config.toml
encoder_arch = "swin"
model = "image FSQ autoencoder"
dataset = "photos with spoken descriptions (Open Images, Localized Narratives)"
train_examples = 50862
image_size = 64
crop_scale_min = 1
horizontal_flip = true
translate = 0.06
color_jitter = 0.1
bottleneck = "fsq"
downsampling_factor = 8
encoder_norm = "layernorm"
encoder_norm_position = "pre"
encoder_activation = "swiglu"
encoder_head_dim = 32
encoder_fused_qkv = true
encoder_bias = "all"
encoder_qk_norm = false
encoder_parallel_block = false
encoder_moe = "top_k"
encoder_drop_path = 0.1
encoder_num_experts = 8
encoder_moe_every = 1
encoder_expert_mlp_ratio = 1
encoder_experts_per_token = 2
encoder_shared_expert = false
encoder_patch_size = [4, 4]
encoder_conv_stem = false
encoder_depths = [6, 6]
encoder_widths = [80, 160]
loss = "mse"
latent_channels = 4
decoder_norm = "batchnorm"
decoder_activation = "gelu"
decoder_widths = [32, 64, 64, 64]
decoder_blocks_per_level = 2
decoder_block = "sep"
decoder_attention = false
decoder_upsampling = "nearest_conv"
levels = 7
residual_init = "none"
optimizer = "nadamw"
lr = 0.0016
beta1 = 0.9
beta2 = 0.999
eps = 1e-08
grad_clip = 1.0
ema_decay = 0.995
steps = 3800
batch_size = 64
epochs = 4.8
lr_schedule = "constant"
warmup_steps = 110
weight_decay = 0.2
Rows from block 8 of the encoder of a small image FSQ autoencoder, named by matrix and row number. Rows with one number within an expert belong to one neuron, the router's apart. Each number is 500 + 50 x the weight over its row's rms, rounded and kept within 0 to 999. All counts start at 0. Numbers have three digits each.
Before each expert's rows are labels from the 100 images, of 14976, where the router gives the expert most weight on average: "colour at peak" is the nearest of a few named colours to the mean colour under the peak. Only what is clearly more common there than usual is listed. The data: photos with spoken descriptions (Open Images, Localized Narratives). In brackets: how many of the 100, against the usual share in percent.
# router: router (encoder.blocks.8.mlp.router.weight, 8x160), inputs 80-159
# gate: expert gate (encoder.blocks.8.mlp.gate, 8x160x160), inputs 80-159
# up: expert up (encoder.blocks.8.mlp.up, 8x160x160), inputs 80-159
# down: expert down (encoder.blocks.8.mlp.down, 8x160x160, transposed), outputs 80-159

# expert 1
colour at peak: red (31 vs 0.5); orange (25 vs 0.7)
router.1:521510513472515563473481531495495479527525394436468516498418639568595446448444582528573512453544484520452476518549540507512521573477569513509483430453554577535556594506468492456480385506444390517479539522416529465609465490568483556517572484
gate.0:510588487509583499493413452491438592514562335531476483475464540511474466545517489515384502526557466392546457607492445524475525471480512481494466548556531493461544509491380551459502541452481531499470508552575539449524511459459464481537503500
up.0:574415486573469499522570471443496469542404530542486436515565449447534564530553415480420497610482479488464563539373509477453491480556562434527491542588470483447449563480620493456440545604514474514490446487527500552466646546457546432518418462
down.0:469541451427526551542502539493537517472525401499467515478504545566446529486489551635615560471543460544432598541554562417537523533517504503365438529527457477531494431557433510528515487515486462442416606520455475491526501457495618488515434557
gate.1:544512553505461550439547580474514456461479522492537523489470437486503550509438508391516449478451467544534501532552561582538554519453462507511492394556559560485511448511556617509588465480546623464575516444451535574463565555530430500453515499
up.1:517525479495467524610519498474507476473581529461531498540599473548516461453401462367474471479469485556506414482531417480479513518514508539513593485503602478429499477518531505525616477544540545489614469448475491515459438520497370501514538495
down.1:566557489500458490372517491451553542502481503472487481532412498469522507476592525548435525474510558351489509459451525493468373399504580482527526562398440482502440533462443505473450464438502417568511512590533546497511474537522541546468579520
gate.2:559495469455457529531415543378488517501417453414432544448433528496464514517521446464608498480440536485515500440478483571524435546566495577468479482518511493482514498485372483508528462557468503565581464525500539475607423506592523401429572537
up.2:489568504528498477497586486580454583431486521487517436430525513452529502549507526461586548380527436488483465527523518520422591560436383521445529410517517521567463492624529453492441466583513529488552480560500563524426518528559418502497467466
down.2:477536491414527537492478497479473450503483529425407581500427511533466505559488428442413469530482537529419507538454534491492493514471475578548579520526445485481573387490573481471557581532550524511489525596384390429445525485385609548487563564
gate.3:586440463445551550421455496463478533517446352516532518461493396524515474593458485520512484480430486533526440534539488609553485440499531512546526498529486478429424577457423533506541524495506475585543543589440515422560553524412580548473523602
up.3:488533536509505451485440474460539504545478451486449513449444523459553490568467484511521480578419497523528488569520449498521495430514435481520473519476603559527599562598356418436546503459490539514472511526512487462562485579550581466534508550
down.3:476494470473478398471512576473523367514454512490498481437515550474461421521517469523565359484497452484522507527546520479554548444386473497567465524436457469497479511464558550466479513450475535466573415392571543501475530591440364447519501516
gate.4:542494516519471570570528428499590520566427453479485562483504555527499461567488499503589510415561548430449531506557482512471481584606516496455508460531452408466415547572508519555511472559461479606443517650537523460559445465532554408444584508
up.4:533449551517601461502523491510455521539500506541460559546474490474584550523467507522498489535469576505581494503531479458582517505491553453573518391583520531534523558563472425479467480549496475410518547486549496517650556564544490493462554482
down.4:410514448578399438548530584445472529517519485494458412521537442421443537548494456469492335493493454518503545537549512477565576465446521459575451434555533457481544488464555539471472566512476448430542463381535449496521539481548454500564495489
gate.5:504515512563406497450555559534515502480527530441549509482538439445511425420511450491449554447501556286474497443464479589445419520564424450468505499458479469468522569467558582544477496488536413541543537513510489560422394516531510540469559449
up.5:597563470487470492479557492510550513468471391448501555501498484466387513478486476576483488421484505413520514480493550536454489482632486534617521560432522590490373510504448563544580471479497504522535513527441555464474494493525554597393523548
down.5:567430479453563548465521441488552534411486477487564539528441475516448524474481474530498689446440566513528511442482480549398455521555490573411548564425504595471430566551331478580534483491451478524454591512517462470483515582549515493459585489
gate.6:494443509501508540541542447476404454378466557450447537577483529460533423503462494468526459536564543486475420529462545548491442437516454515533578465507453456463558449487483483570382530587506428484519486406466495531504462479499505399505445426
up.6:609639465515523529532502497535461479503478432515524527548527466542391545507491512538578518486411440542468413483517464478552508550512473395415572561440559526560488459518482577474572507446473510496545437545574611482559438436546630498461556489
down.6:420423461416578552431485474470509481448425387429480434517571542636490457367455487548578505433468521529493463536403593516473519496501479529505539537575520531420439566457535531517624509585455505492500537563544442498576534460472527519492586403
gate.7:511579532465413453495517507477460496557489433453455438489468508481525397407453486486567455532488473502517475437498482525535506507511515500442463511460389509551480495508526468527529486491629426452645489505490564403463462403507505552489511468
up.7:437492514525505535547542473543519482489534491533526529580535489488542573556476447494588485513525492497488412568520434512511458517508372489436412578524545568454448482545541393480431598487532407474417537454597444552523522581488581453455529517
down.7:526562462567524548463444506543452418482531577598488591458591446519421446483512502449557477439612457593444439504491506505409418462617516518481524472572495508465493569586569472541512515602472468471515450460476521538448533560486469515613513498
gate.8:515512524548446594545591469458484463506449514478449488507533435523441537552500501547680572464493598479424519535534512535496512559585525477499410472489457452453468520523475553485499540469574455539402472527398496500449503469521590534418498511
up.8:469486562396535473515417537450519548534516495519522432495509464569546449500600599436456470524505515548417458544525541553493482554471476455489476436531510419452551461519539564509467570410493519497405568522568519539484565465451413449589444451
down.8:493500549544566424437464603434467507554564494524505587507536582507531495479548583455506546536524510489443485511478523471556552588560516534493501565482484592432418469570457526530488531458629466488409545560537483477503488384528563567498434457
gate.9:463551462536418451556455527471516513494517451431449485470490526620508420490502488555571550411496561429504538430513489516546370481494471518472561594422444394541473492519530530528485531514528433553547560556496552537556468521525529580524531497
up.9:479498563503539542509482436527494442482523560598383477547493529494537521572568558455381497602571500481471472505518490464509481398378593474398458525561472373425570547500561506431471538477461455470436480451548453525509442470461434491512443478
down.9:480400507545482465479571516401518477575458585561444486458535477553564487556548497492469544494520533601406456406453446540535486514418494413603543550491381481461495474522599536429529519541480532517457471462437535533438601552454489449523510438
gate.10:455391530512485505502525474558534523501399441573533524537536474515574421495426451453569485504474442540444476457569521488495576550377460506483557401484556452459448586512514453511506466585524435463498506472473482479524451486550583508544463494
up.10:538568628481464526478524495465494476488539608476509544497493478473518468490524542437415475539523497463471456535456487557493469512500525481480468429470545472446639591514499562514488484511564517496447401506516532514484402482519519399516436481
down.10:519397505506535488427453507477500495499394365498515482477557513494456441523514514580499396498467469512494560499593527484461487457472513535464576445452520473472411542466535376478493477486468519450610485529520567532505559454483560519476525532
gate.11:504472482487473428436487495540488517492552491477455454399475499607560480543438492603473602508456547548564552610487576491442513565466499564516454530448466611519531546480506546473542570526504559535595411435492494598537511522544558505523529459
up.11:544394423522472501434471507496385458485535466532442484500413509512452570550437512537497558454545476555547463583486432484524416457530555415445527513531497547533383528435549522489601556564419480466492523527555506498578456449486443506428499526
down.11:486474447515525569473503563566509531526514461477452507488473534490493565544494564633472346478501486388540567594562505404497499540471481447372553511426490502487517444485430461577504456505513507443432552508584454528533537459456557488510458522

# expert 6
colour at peak: black (41 vs 13.8)
router.6:601491485416460424556517529490540458511482460479491484562493592510437505527532529504532496436554479540478524464457515608572443494366467547507482541467527592450467401526491595487486449495367483590403441476562475491432373478467555547519484510
gate.0:481536525572442463483503523499511558535476624521510479507475502509557502495489460486436541503567440444473560458526433508545530498379545550490514401451527506420589515556554525460411406515518499529472450404550455527494582500467555412547513536
up.0:474574526479383566466466527534557447474515489427517482502531529481464417497475482464576519518522481448498500468497491538478538510556361562541495537496513470376482590505480571531482484446531514446462530502406631411435572567606481505495548513
down.0:404404427534644463546457520437484496511503541531438490498515520546559508589524457458527350481522519560459525530479463534594506518463489473546664387481524466550548518520497512416490482490521509477415454462516497554494501492479433422515422523
gate.1:488523524463521450460483493548532528471495403562433475534536440461565565517576529581554515555503508473459553538451468508462421514456560481413459537439605482470556479431471448482402500515433488606473525506532498500566518508407474463521535583
up.1:469448582541452514421589514448570554481434531441515444593487543447602589446402534476480526568541435472472478487470545494487498525485475472493492580487469485524437452423442531556515459550501481512552516566492429541544560511473520507533544437
down.1:526425482553557476502530481553503452514447395490472490531501456549481499498422536456478502551363441527412520435518508479444509471532399503545509493568504479487427551581557480574476412595580607541524517547475435511572497428509475495562559497
gate.2:555530446553571584489573461491413482470493405481554529475449518483520483431519507514529526437562491523418462525468545444498513494537425561555462638498440469513530522425541549559513587570476508509499549522492522518488390438380519460463544460
up.2:516477456509540480535471519472514517424461519547528540518488565470472474470486407562529454487486543523524509487481533492441531554450550509432439434514446551456444584465538620600449456532527459437539533510540570480447463561529496478494612524
down.2:503553403547536469471513501433564479407545559447530509546494555588577581410470472508572552509542389507534432407531385462541519459515530479520502513530419545582470428469516612564634514503490473436448490444466452529428473427469470612497471519
gate.3:554485557469486457357500570503494538473469522435500555554563446438470524595561511582440588522527524461630489552485462489565571545503462512541439400528435496503396494516490515518473428453499489538486524533481503476481505501504543448480529435
up.3:452439441541481489455462513593507527515478477424446509505519460476570420414507559452460508453463504417551520532456558513548504484539587554529513379483424493471620506506477402438461492568531459518538543482500438525373477400530505515453454522
down.3:551494506429510519536451514422508544465519516505544463505444618565518589527443536503482480483406448491484424592427373542560493456498529489379479498495498504487595517552358463518505617452581466478538587471484504518568531545494522435547441484
gate.4:584479485444467561478482472550475536482408456496498456517445412458475523565476476568479496457532589474544557444489486631440529467610498427601517599526503626515466505475584512545529513542545456515477452577526466456467489493588606475458442484
up.4:456563411464516443560612436534505476485539371512582519494477513503590505549426484478543544517445528426571453459487556495533544546544472478552554524432539471567382532522484400547500457513420445420606601530547457474480547539561554484522518469
down.4:581514493476400492519435503593494482490477504473480455544519474527523487494460503486528351479457570470585516536492504576444521525538465526492501470539503521570432450534567436446488460433464468496562398609464538554472498574492598429460522497
gate.5:529481545489394529431525460418408515489465518420437503459555478437557452519556487540580474539507474553502415467421479461474434469533535570479522498512526514453505532489503622609470495543553463532455466446531435591424477495540494463462574525
up.5:490512407510487488513503481459474434495447594557439425493502490482375376513498577484536533522480386400427498610484584459553550469574462498511555479603526503466510540445537474468384489476528469512456477454570416548463440452492472474534542550
down.5:532504525477459475646423589534479560491459424518517557489480457556416493525536443514544483441503466535469482406500466521553531569413503393591455520477447518467493473532510479501565480477493582402451425421488470545515492475486483512493410542
gate.6:492601617499505541533521528489548595525590654487497546420562489551474486542480537501546473491526483622605446552493512502578561554550499454497396440554639532520556495571492474542496479484501525408501477459495570561565458540497511575531458500
up.6:465544503481544455544498496427484492578502515522525493482511421365556456427495558505497462492571402558598433477565495550453519523463462506550462515532538472473599480484538490380499530507460477457423430576462489505382551519553498474479515467
down.6:507558522626508510533437580491458515525625509573518573546509520470497474484481466487456281573550552564448453438509501559392478462457459483466474599449568527526424506500487480444471453469555479494480447448579543530530545497474502466412457505
gate.7:450470470474560452534431465552506498558437487509521459446503531477582555562503508458545502498506575495485477518514529525490522440391562508591509517439579589566467533467461487498414541467458523508464561531496556521534450474543589485474498469
up.7:491507433512488516552568482567510573438402520548564470487493481495432540574474488456547551526458486615545468498440524496498423535430576529514558527515473412479554532588506468456456490586465470456527368480468516535486611576465475472461545486
down.7:450574537503611524535412475523492536474558510533476444474536429488447494474526491483537452546581548591557540555567559493495495472486502416437484580587491533519528630515468507490513583422472448513531586433640479483528511603443549484446435623
gate.8:416433615520523554509569545467471469567480466385511495506541430494500393461477519511478509476476444474510447469502395475488504524574508504502540645540618539445584486436471475545594505546524483456567580551483459485443523481558486565480493414
up.8:506495484536392500498469485489461455462474623544534449505419543427530544563451463488508547526528540499486478524407491567573559484428476480536401487510427460507453446621557491491472488552563526454466481463486611480561430581534575409528510520
down.8:517582533476507402600540504505503524471483550453532581532549450423518489428432507442434615561565444532506552384400502492495510623435531489453479483437529496537568431435478550480496506530480504465483479486537472447501571564529483531595582500
gate.9:403529558475518484506498524537502450524453497396433487469484526481515589545518620516453497466498499553557510528492466467537510518458438538545590530448529542441396478390479466616466467518420580470496479468452506398464525419579487656492419453
up.9:484559499541455534430578569568479479599474454502529460482491445373476516576500417450384511455483555578533490507520572459475489540536514507536504528442521486547511431437515448487534532485465458572564506526561453490453390580525579520512495383
down.9:477537501539497428484366468474520460431563418452470468514519470449546511538487527474502341548462487563418497549585486412480525530532467497520576518578559505551518507470473482512568494570530504558567420539498451502562581494554554536441536535
gate.10:551570576523504473532478386494475509504441581534530585531472521566505501511459541449483588461349403445600533515463577439473374467502460501472545557535439526487491456515520514406508530519458531550387465549500495499527375546404537438462482488
up.10:590560462529523377431498578513447499493514342499560498462435515531480634503507506512506527553550561554541521431470467451508516474524473493459481471418484492522555466478519500444412535536556583498539588465461520495500496562475492494484452434
down.10:542539487514394599475466559515500500515584527486509404483564552512541500514426568507430345437489549527498512497511508632503448485488510510495537434491522461449462568527522517623563613490506475516525592536687513602554481486461503495486448537
gate.11:503690521508541500507494493477485450427510539533450485450505549451446520573505518505568515496523496559592457490578448559549533501554478488585439511548459466528450513493565650481553495490534440501492466509360587434556544507554455441506594510
up.11:592458450478487468455516509533480430470392490555519491491476514485439536511493489488609529496458545458470536500532416462494520524442472462521469506423498440394413498531484567427464521421479522557488540459556526522475423452474687486496517467
down.11:477406433449558527546527389500507548530366431480496553461556526514480491547463536603529450482472524560464403521558572442458503495474509578512453411590476467534453493576558453514570460553464633461433430451421498502555421512441458501504405489

# expert 3
colour at peak: white (86 vs 6.1)
router.3:368519500438544532562428556484524542587622475578507499584531591565543441507496574470566540480600559602461450439589508467583501536483564532469499501545568492598502452503584511519455471466442517526396519467526514484598421410507519452524454478
gate.0:437515550454496469574445486536502537503478414423493503510513552565414440485534444547709546497540469500393562527523498502571526532512475503389445624433561417543492470519447536461423507457519481483510504520526529524487524468473428499507443438
up.0:459498443508447449435539532416554597546495455480477552521576391432497565404592542546444503491498524479382496451523537491470455507534574482598462563477529572521436517511454429496535458499389515582574492427501494580589529567526487536487459471
down.0:466480495530540482471419533553475477502484518438564515500487589545472429500552538486454317541513444498523511476525542524463448445495525502543542512524537373559464548537558502557446481454516428524479468536536492520431378443444521456544497453
gate.1:415513460534455544486569517515494400491372574461510436509523488536385656472480523491488532604491581507485451539525519467408560450475461440554410527604463483522500515537630505541526483467524479465537571479471477514523460517461476511483416481
up.1:559532530553497552517564491520454556549481471551485446552472457449495469552497409457432425483570533449568569475464440517480497410569510457512570506530488495500499471463486605424480627457516487519542456548433433473458600468463504459513457482
down.1:530518488562487578484495530424486517418517562442544494507419563532554463439564518487520620548487579414518548413371524571529472453486470455512467538522536431564590543523446512472520538455523417514522491481511448444503493526406467509525491508
gate.2:523476519488528569522487357466457547531582452555416505464380520525516466443556510532576572569544500522411567424438517466467369519511573495425489488475442557580476563512470501570452513472499466566476510543417510494554466491467577456517440496
up.2:527454507522496467477581494497592472503413554493568478509567463464516512506487502492429468517470516513570432568460521502486529481425514487580523491447596506459520495566431481419570463558445591487596459411543409522455467505484447516461534504
down.2:538595527467423609453545507537518496444449455470522460512447404445494533512477494571487311518448454421546576534503489496492523443508426462470553508511539565435517531438502465451485453524452482528536519492532491512454481601490575461492534533
gate.3:532545558497438458448556466524527550474503613466480461476515388455574545440502462466423539516530523378556394481435499514497509514435443498576536460491489539515529500495432498443558507581497492519548455542514452546445422515478405512516526428
up.3:496553498473552486559561505537515454513526588526470516485536433502488603547466472491457495496482541534497399577539531556476426492487541471568421403571494536454515522537414431478503471589472563521464487429494513479525425511397518410499486505
down.3:442485475539554509589562372517477560491444558571539499506538473509506573470510478429532489414515498568476398544515464531447509567513479482517445482525485542547540515536496544487504532577535534523353409449452491544505329512475460411542448483
gate.4:520623578484407573526548512541514526495533566447517469493528346421497504411500495466485447501551469515596477511455480559491557505585449495483431520485553558440568489519505589484611522522486512510516441458486436471411668544537417483522508419
up.4:502540526477456509558555613533490392523474572518481529506531534483480591546489491480431493469530559505439459501556551515501492484503531490482460440527459445465475494520668476521412496587510498520439462524490577549532503505424537454466486509
down.4:477594501541409556522537555505439474513603579523494487530547432472507443443493461428468513535549448486510485481418434591434506533530441488535450606640556536421542515533603590479494577522524465565473422450514463511421509482521415411519458458
gate.5:419550491476403572475418426527539583509485635529466496491449455468459575397523553528606502574499520483506587555532508483549522467600517496494477550527495596512457463455552525504497542447497479519536569484436506545493472492472432553543507463
up.5:539407526489548425562452544444523531449539469466549552501498537542515483514466532443490495495515464607520488387509498457473547590464473541400574457415555488594482510482459424554524427536542591466544390504476433408530602560567484544523520523
down.5:461372430460526505495535443534494519475386473524497516473474459451500604528554463581480501452470503591513482544587545541484441489455506499467580465479453472529501464466563416524467504561479588523478471472469517602503413517491576438478493491
gate.6:501433559522404433541496590446432457548523464542471452526514383463572436646507449482505501447404528434566515624531604516576479459458474467491563554544548443472524474519518440553527509543516505491481473536527481523531530534450501466404511546
up.6:463497505425486418418466526479566492504492455471579542435343507505586515514504629452454483405489454497409514448513510531518520587471455522572483481543546564529481497489487586524522485410464389401484541485484510530488581496482560588459549531
down.6:459578521442459498498437478463528482411516519469553518581513469467521565506545545541459227539558458543510518454513442502498546550517439444424474419488544498408550467456529457555501468545409427456465592494425531569502563464451543614492537491
gate.7:472518433510516566466549522566469457430553483466474581529508471549423375452496465497422452460503539391456501503479527546440534481519565440422560572516409554429587538532482557410507529483484478525511554639595501575459415475474553414518473534
up.7:502543504445456506461507510505550491562476466486485462525451521503499574406570538483361499484480572442456460518497585593425450427479480537635551594477479549428530492498610523506498534515503547474441448502484487546466466520467515530501486490
down.7:511491396445487573555551460528590507496555460576596514477440465547490468481497467457662372483432512603494536477532532497484541628556549427484513502527505504539451434545397560455514551536475490460408497516521517439572484532433440546533459465
gate.8:437479561435546543545431464449502416506503440474443510463519549592443543533475541407606541476566537527379497513567625531487482484570520523441434426569482522511529512544565549503418464409487519479426589497425603482532516483452491496464460505
up.8:433496498452497495568509515506484378476489542519468490496494484512475570515517538506628530481501547630360447492530540485498448452562476514464414524640509546482530513473647518488453489496451534538424436448431562510510602501506449522478409523
down.8:494487427511568500542516459471555585545540550550554568535513524547440497542563493504526428468535479436469474466455477532450530463512535502474424601470494470535461580524428515542457426480470525483424424518434514499474403455500458567475471545
gate.9:607520416417471468511518407587554556514448630562466479498499464466489587502457502493402477488508503563542403552525567482464479429482504539540509470456456627509498525530423370483503510568449507524494564492453443466566586534545509466503504538
up.9:524459492581448572514523451504520543517440406530511485487501464485467460478584499527602494484496472371462564453464497500478478507536520499668485634557497523429444539470501492496508545516513487537528500452480489464493609466479527495514480470
down.9:386497424529498545648531382451484491492466532515514552511572425471539577451538418501545567492509502597553465480441480513509482543531472506488490551560520577507523493466483483475544546583466490564374497467453457512482450482492426469442526489
gate.10:525531464443413398504506551543476437462493582475537491464501520548500580488531529408565559454606579550532425499539571532532505507457415431504505487462485547524550421478553539529485524506579589548465492521553533456456486501491340515431561496
up.10:545564522546475446573602521542496416455501491492608500495525473440538525569525494521400516427527509486470469508475495495453458539518530524527464499534537516408452553516497529470480517588519413526424475537509502567465525417419532436495532470
down.10:435565456571451545553532444541524559530532657553555471550521484495487536388496468533511383520542512540497458522532453561476414578530484515518448516527485576505475546528549560641523577569513509539436506448508485434458398465483451463446520478
gate.11:442472522456560500628548561500416459521583572531413426486557498565488568585456469470483569492506575573540424548501568423470422503435527530397639418511467415529467479503497366479450532611518515495463475538574468522518469484493524434495444453
up.11:395498478502577449550480527445453489594552486548385410544563542574532550581527541483444529540547481549435435549526551443525468531417629496423568436546469381574508473506538433466423536551511515484423541496542512569601463405411477454543415500
down.11:543486531547491493473402536451431489617516534446396440461523600583474479535533481465518691515546521358506617600451510493483473510475580481515481611502450390499588477475469489430477485478549522475553569477539498540496553465433560481612491474

# expert 0
colour at peak: black (96 vs 13.8)
router.0:543426532466432550459604479430533503518547514408519459394419412481470560498477520458492535437471458446501557520498475508499439544565512534423475549510475519510582506503498534546548451446503511466532535615469496506522542538583572522470597553
gate.0:493479452490503592473572488532505508493479469421503472485460544567446522511492427615406494454497547470494494534548476510424491436533505495377562524398537522506547518495414357437520472526479612469546534539500504544492484488496598497453506520
up.0:496520460504463622404506457533506493511535509463477446568500478463494537496530481599396456476524430426515501509502474514490544371604526495453523588425521574486519414481464490497559593455470504513541535522540466514484495492483505518504503498
down.0:445532501489509478545488519462485502487629476594525567534534497525599478495507510450512350465529464528475487480482471518488506614494479484532354536660494493497565510597601561562515527483566435522383493485490490477522496466485473379527443464
gate.1:496402497495554444600542562527474510496645475530465419507498524468492461466458475499515572484515429548480471522514433453567547423345444526461534402449533417457523480467460455486478536551530546478566479483573440545492406482418571515563551530
up.1:505539488521485528426556567463509482504418455524470458541475518446555538498592580540524482556573430481434553498470558518447484516646545485501447639563470573533464457518578603499434501394445437504508563513459510492497579541506541525531474496
down.1:514592524478478491575459496428530553527482463422447468508423593514544535462503465496462407495467532431530567447486456471528497514554502518437552556412442505484498487492466503482531462452528472566500605538426512468483554562531536559458513492
gate.2:509504467540498478452517435580549526461491533508518514462445507539495506452470480527473479432428449478573521502569504463517491514409479499470590464464520486442499572475521404428468496521492571496627465494522472561489494514480431572469567565
up.2:453560449539484471672539590462398529508541465478578482478496433515472483473534496467577624579521565475477467531500467418517515518496474475537503578565463401577517497542492507483565519559441569483409425470532509467575496471517478495503438477
down.2:423440488559533477468561493583487475497323537557492454453526506504443454549467422536569715480411558513485499546565580521485506428491557528488521563558501498519507526465507364498482471584469586479525456493495457553512448485503467560497464488
gate.3:475421563500502420516555494521522462457466430514469559497546496382520404460433439529550460462498446545496454497517458419511452496549492507494525502529454516510488563494509419500527516536529498482611354526537470499502496569544489512517580509
up.3:486527429577522515445398425516512527483468543554485490506525547582554522474564524560463499568516411528496520467539541498528528485513514453490447500409482501526406477455544629469439475455482480516527641551443515481528487464464476493515463440
down.3:528621461450566566565497549508539374579576402471431535494502495561454508501450476530513443496449593427492569508517373558481541475493542506500489505505532509437480566473462534479545514510579484513527462594514536501528592476518542429472496462
gate.4:507430491544489533511525519478412442549603521541460442493506595616519507552433463550571431437525513589530475568396523555551501571468541456472426500543551444549622444569491520488510380418505429497472525543473587524521440452492519459555468592
up.4:610492540518405591493447579527598490476456469534485630441532483432517527506472496467498528484506518522477489446459605486407492507557514544486466508581516587546508494511508492509479491529601476506592507498429488496531495527549550438470557511
down.4:490541497418507483453438524617458415539475483541519406522562489472531530508509388505513453488431552497411473486519495507459415457525601577485498545642475566503535509575518482462501468494428476523538644460560468540524453408540469424481419470
gate.5:456553549479464478582466517529501427515585549484496466457481521434510482523467393362494493537490488455544515473472412520490501538503495488475431543521523551457519532453564452479492468519494538517595270442570443520494566530504431466516554471
up.5:465573543456506473583418552421539510491549429434480544467470555498497607473553494473486498539513501528511597468431415460539535525537536505406437533405514536544537519463504432527505449475545547506545403521486496536500531548540532498500530507
down.5:457532523531447471408481395497542560518449444444541504545467456479530588427558546507450499484522495389493541452496522493500463508540553503382498548403478567560516496474426468517528472470484519523430557553454551465536523499527492581516568516
gate.6:485505456520508477541559511507472532435546586545499555512453491625459545475423403508518535539449520522532447451515490506478554504471472484475459353511413362474472483479477491508523523572605559497522433549466523570545424418488391466555439489
up.6:521454441510492567535504586541518501522496492427492462553554557509494390523371443518563462561589524541484594500539477511471533451300500465487482477494519401514493588531548477482527472500443467467461546497529468583512435479401513598550554468
down.6:466640450523385550412504589473493569520413523556466519456455511512428506494520439574514559464532478455532429527580552417474470556476483503577424482569572524457540476500577624481405455476426532439521488416485511517505550471488504547598530543
gate.7:456557558453562548488535470556519474496483514452502596433539423431492486468524511456387521443555469476446509487475466528433526545453493462481396413526522415453522541557562573507498474542533517441484435484492460536449495592504576427454491482
up.7:526463454530449505444533401493450533416452528394476472512424579457540465482524459465489518554511455475554440439469441551492469465497518465482508550396472632453517596534460462452513546485475412521594565553450564529485447491518542528515538437
down.7:469522459459490507586467455478536521511461585535468496476543480440588587498396425406494477501462432510447610506496495539491461392474479450473471543498463589571519414506485486548503559541461564562352434562396512552538496485535476504548434594
gate.8:520507554532521446495583578477463519534582479609466453508493487512496556461584487421502377516500491509456508632514610487479509501480540487513490450565408474528550466435519533477484526417435470559475549478580475538503547536484638485488443427
up.8:539486427503489519490456526443557511476516422490576601437534448567463553506547559486474499473475497488520499412505455571447477488591437543583561461577547519486505527460525463545589531540590592480496502495451498472497533490540564452450532529
down.8:526516503525502523485534518552481467505474571598484484520543489571448529541527511441511384522417489554479459615583528503493489431379613477555490439549458535452564457609528493446504520500506502455485466462480480497541465444503450434456388438
gate.9:478489494463543498554516563450472597505441526466515460488481477544464579508523538558514533516514551575521477542437571487510465553447476547443580435464502524534520534527329457531540470554572534521397591509384523535517541512520512516513477462
up.9:452475507422546471557501500449457638507469485540470489462468497499563602445438406525561557483528519511528540544497454452513503563457501553419547425446495490488523529481382413497514485593510538486418510559455523497540474547556532491473517493
down.9:550493511532483518442501502490510457438442490469489543506540519501493442524530554465495411476486456393510533446526446538455494527546500553632538587562533467486413531546626493547548516505544550383563453478584507482495438465510546499515479561
gate.10:521520596521416490484530524509533492526465507441529493426455490381465528487478511382464478467487550551478542456488403479507574438526512528505493416402501491422504518508505535452501522461466516439586450571488504473498460599515503598437524424
up.10:425504439465551532476465478455452518520511368585498518549528515594395449506547473556565517498532481529425522435475517578501451535524512449576480587523522471574453499563535580526510556505598478502388627424505520490473542457487500509492509431
down.10:512506505466584551530535568520488462546557432577483537509538519508468496502381421503534479564434658449473572526533456567431475430476528537542563496538518478436428553582460468467498416481472625470476520540439485554434576460448528433454524448
gate.11:512532470469538455579480546469457534481625569476487491453478487562528557544494526509466522508500535538430379527447571457444464519452521570471505423505483468552540576522477520528570546482561458514391635507479497441514529473498542417551465495
up.11:492494500516437507475501447501566581534435561466554536535487469466538594518420417470493404451528453460615523474544468477534574482509480499444549413391529514464472509466474473538598415566482550512558554492521499542495436566484453565470552451
down.11:491386513425490510580529489516486454479374526489459449443551484514471566538432469467532656502411559495512472491530503539513486483521532611577535544525508489537502500485514442445561465541541576452528417459460499552452424504436447537436454442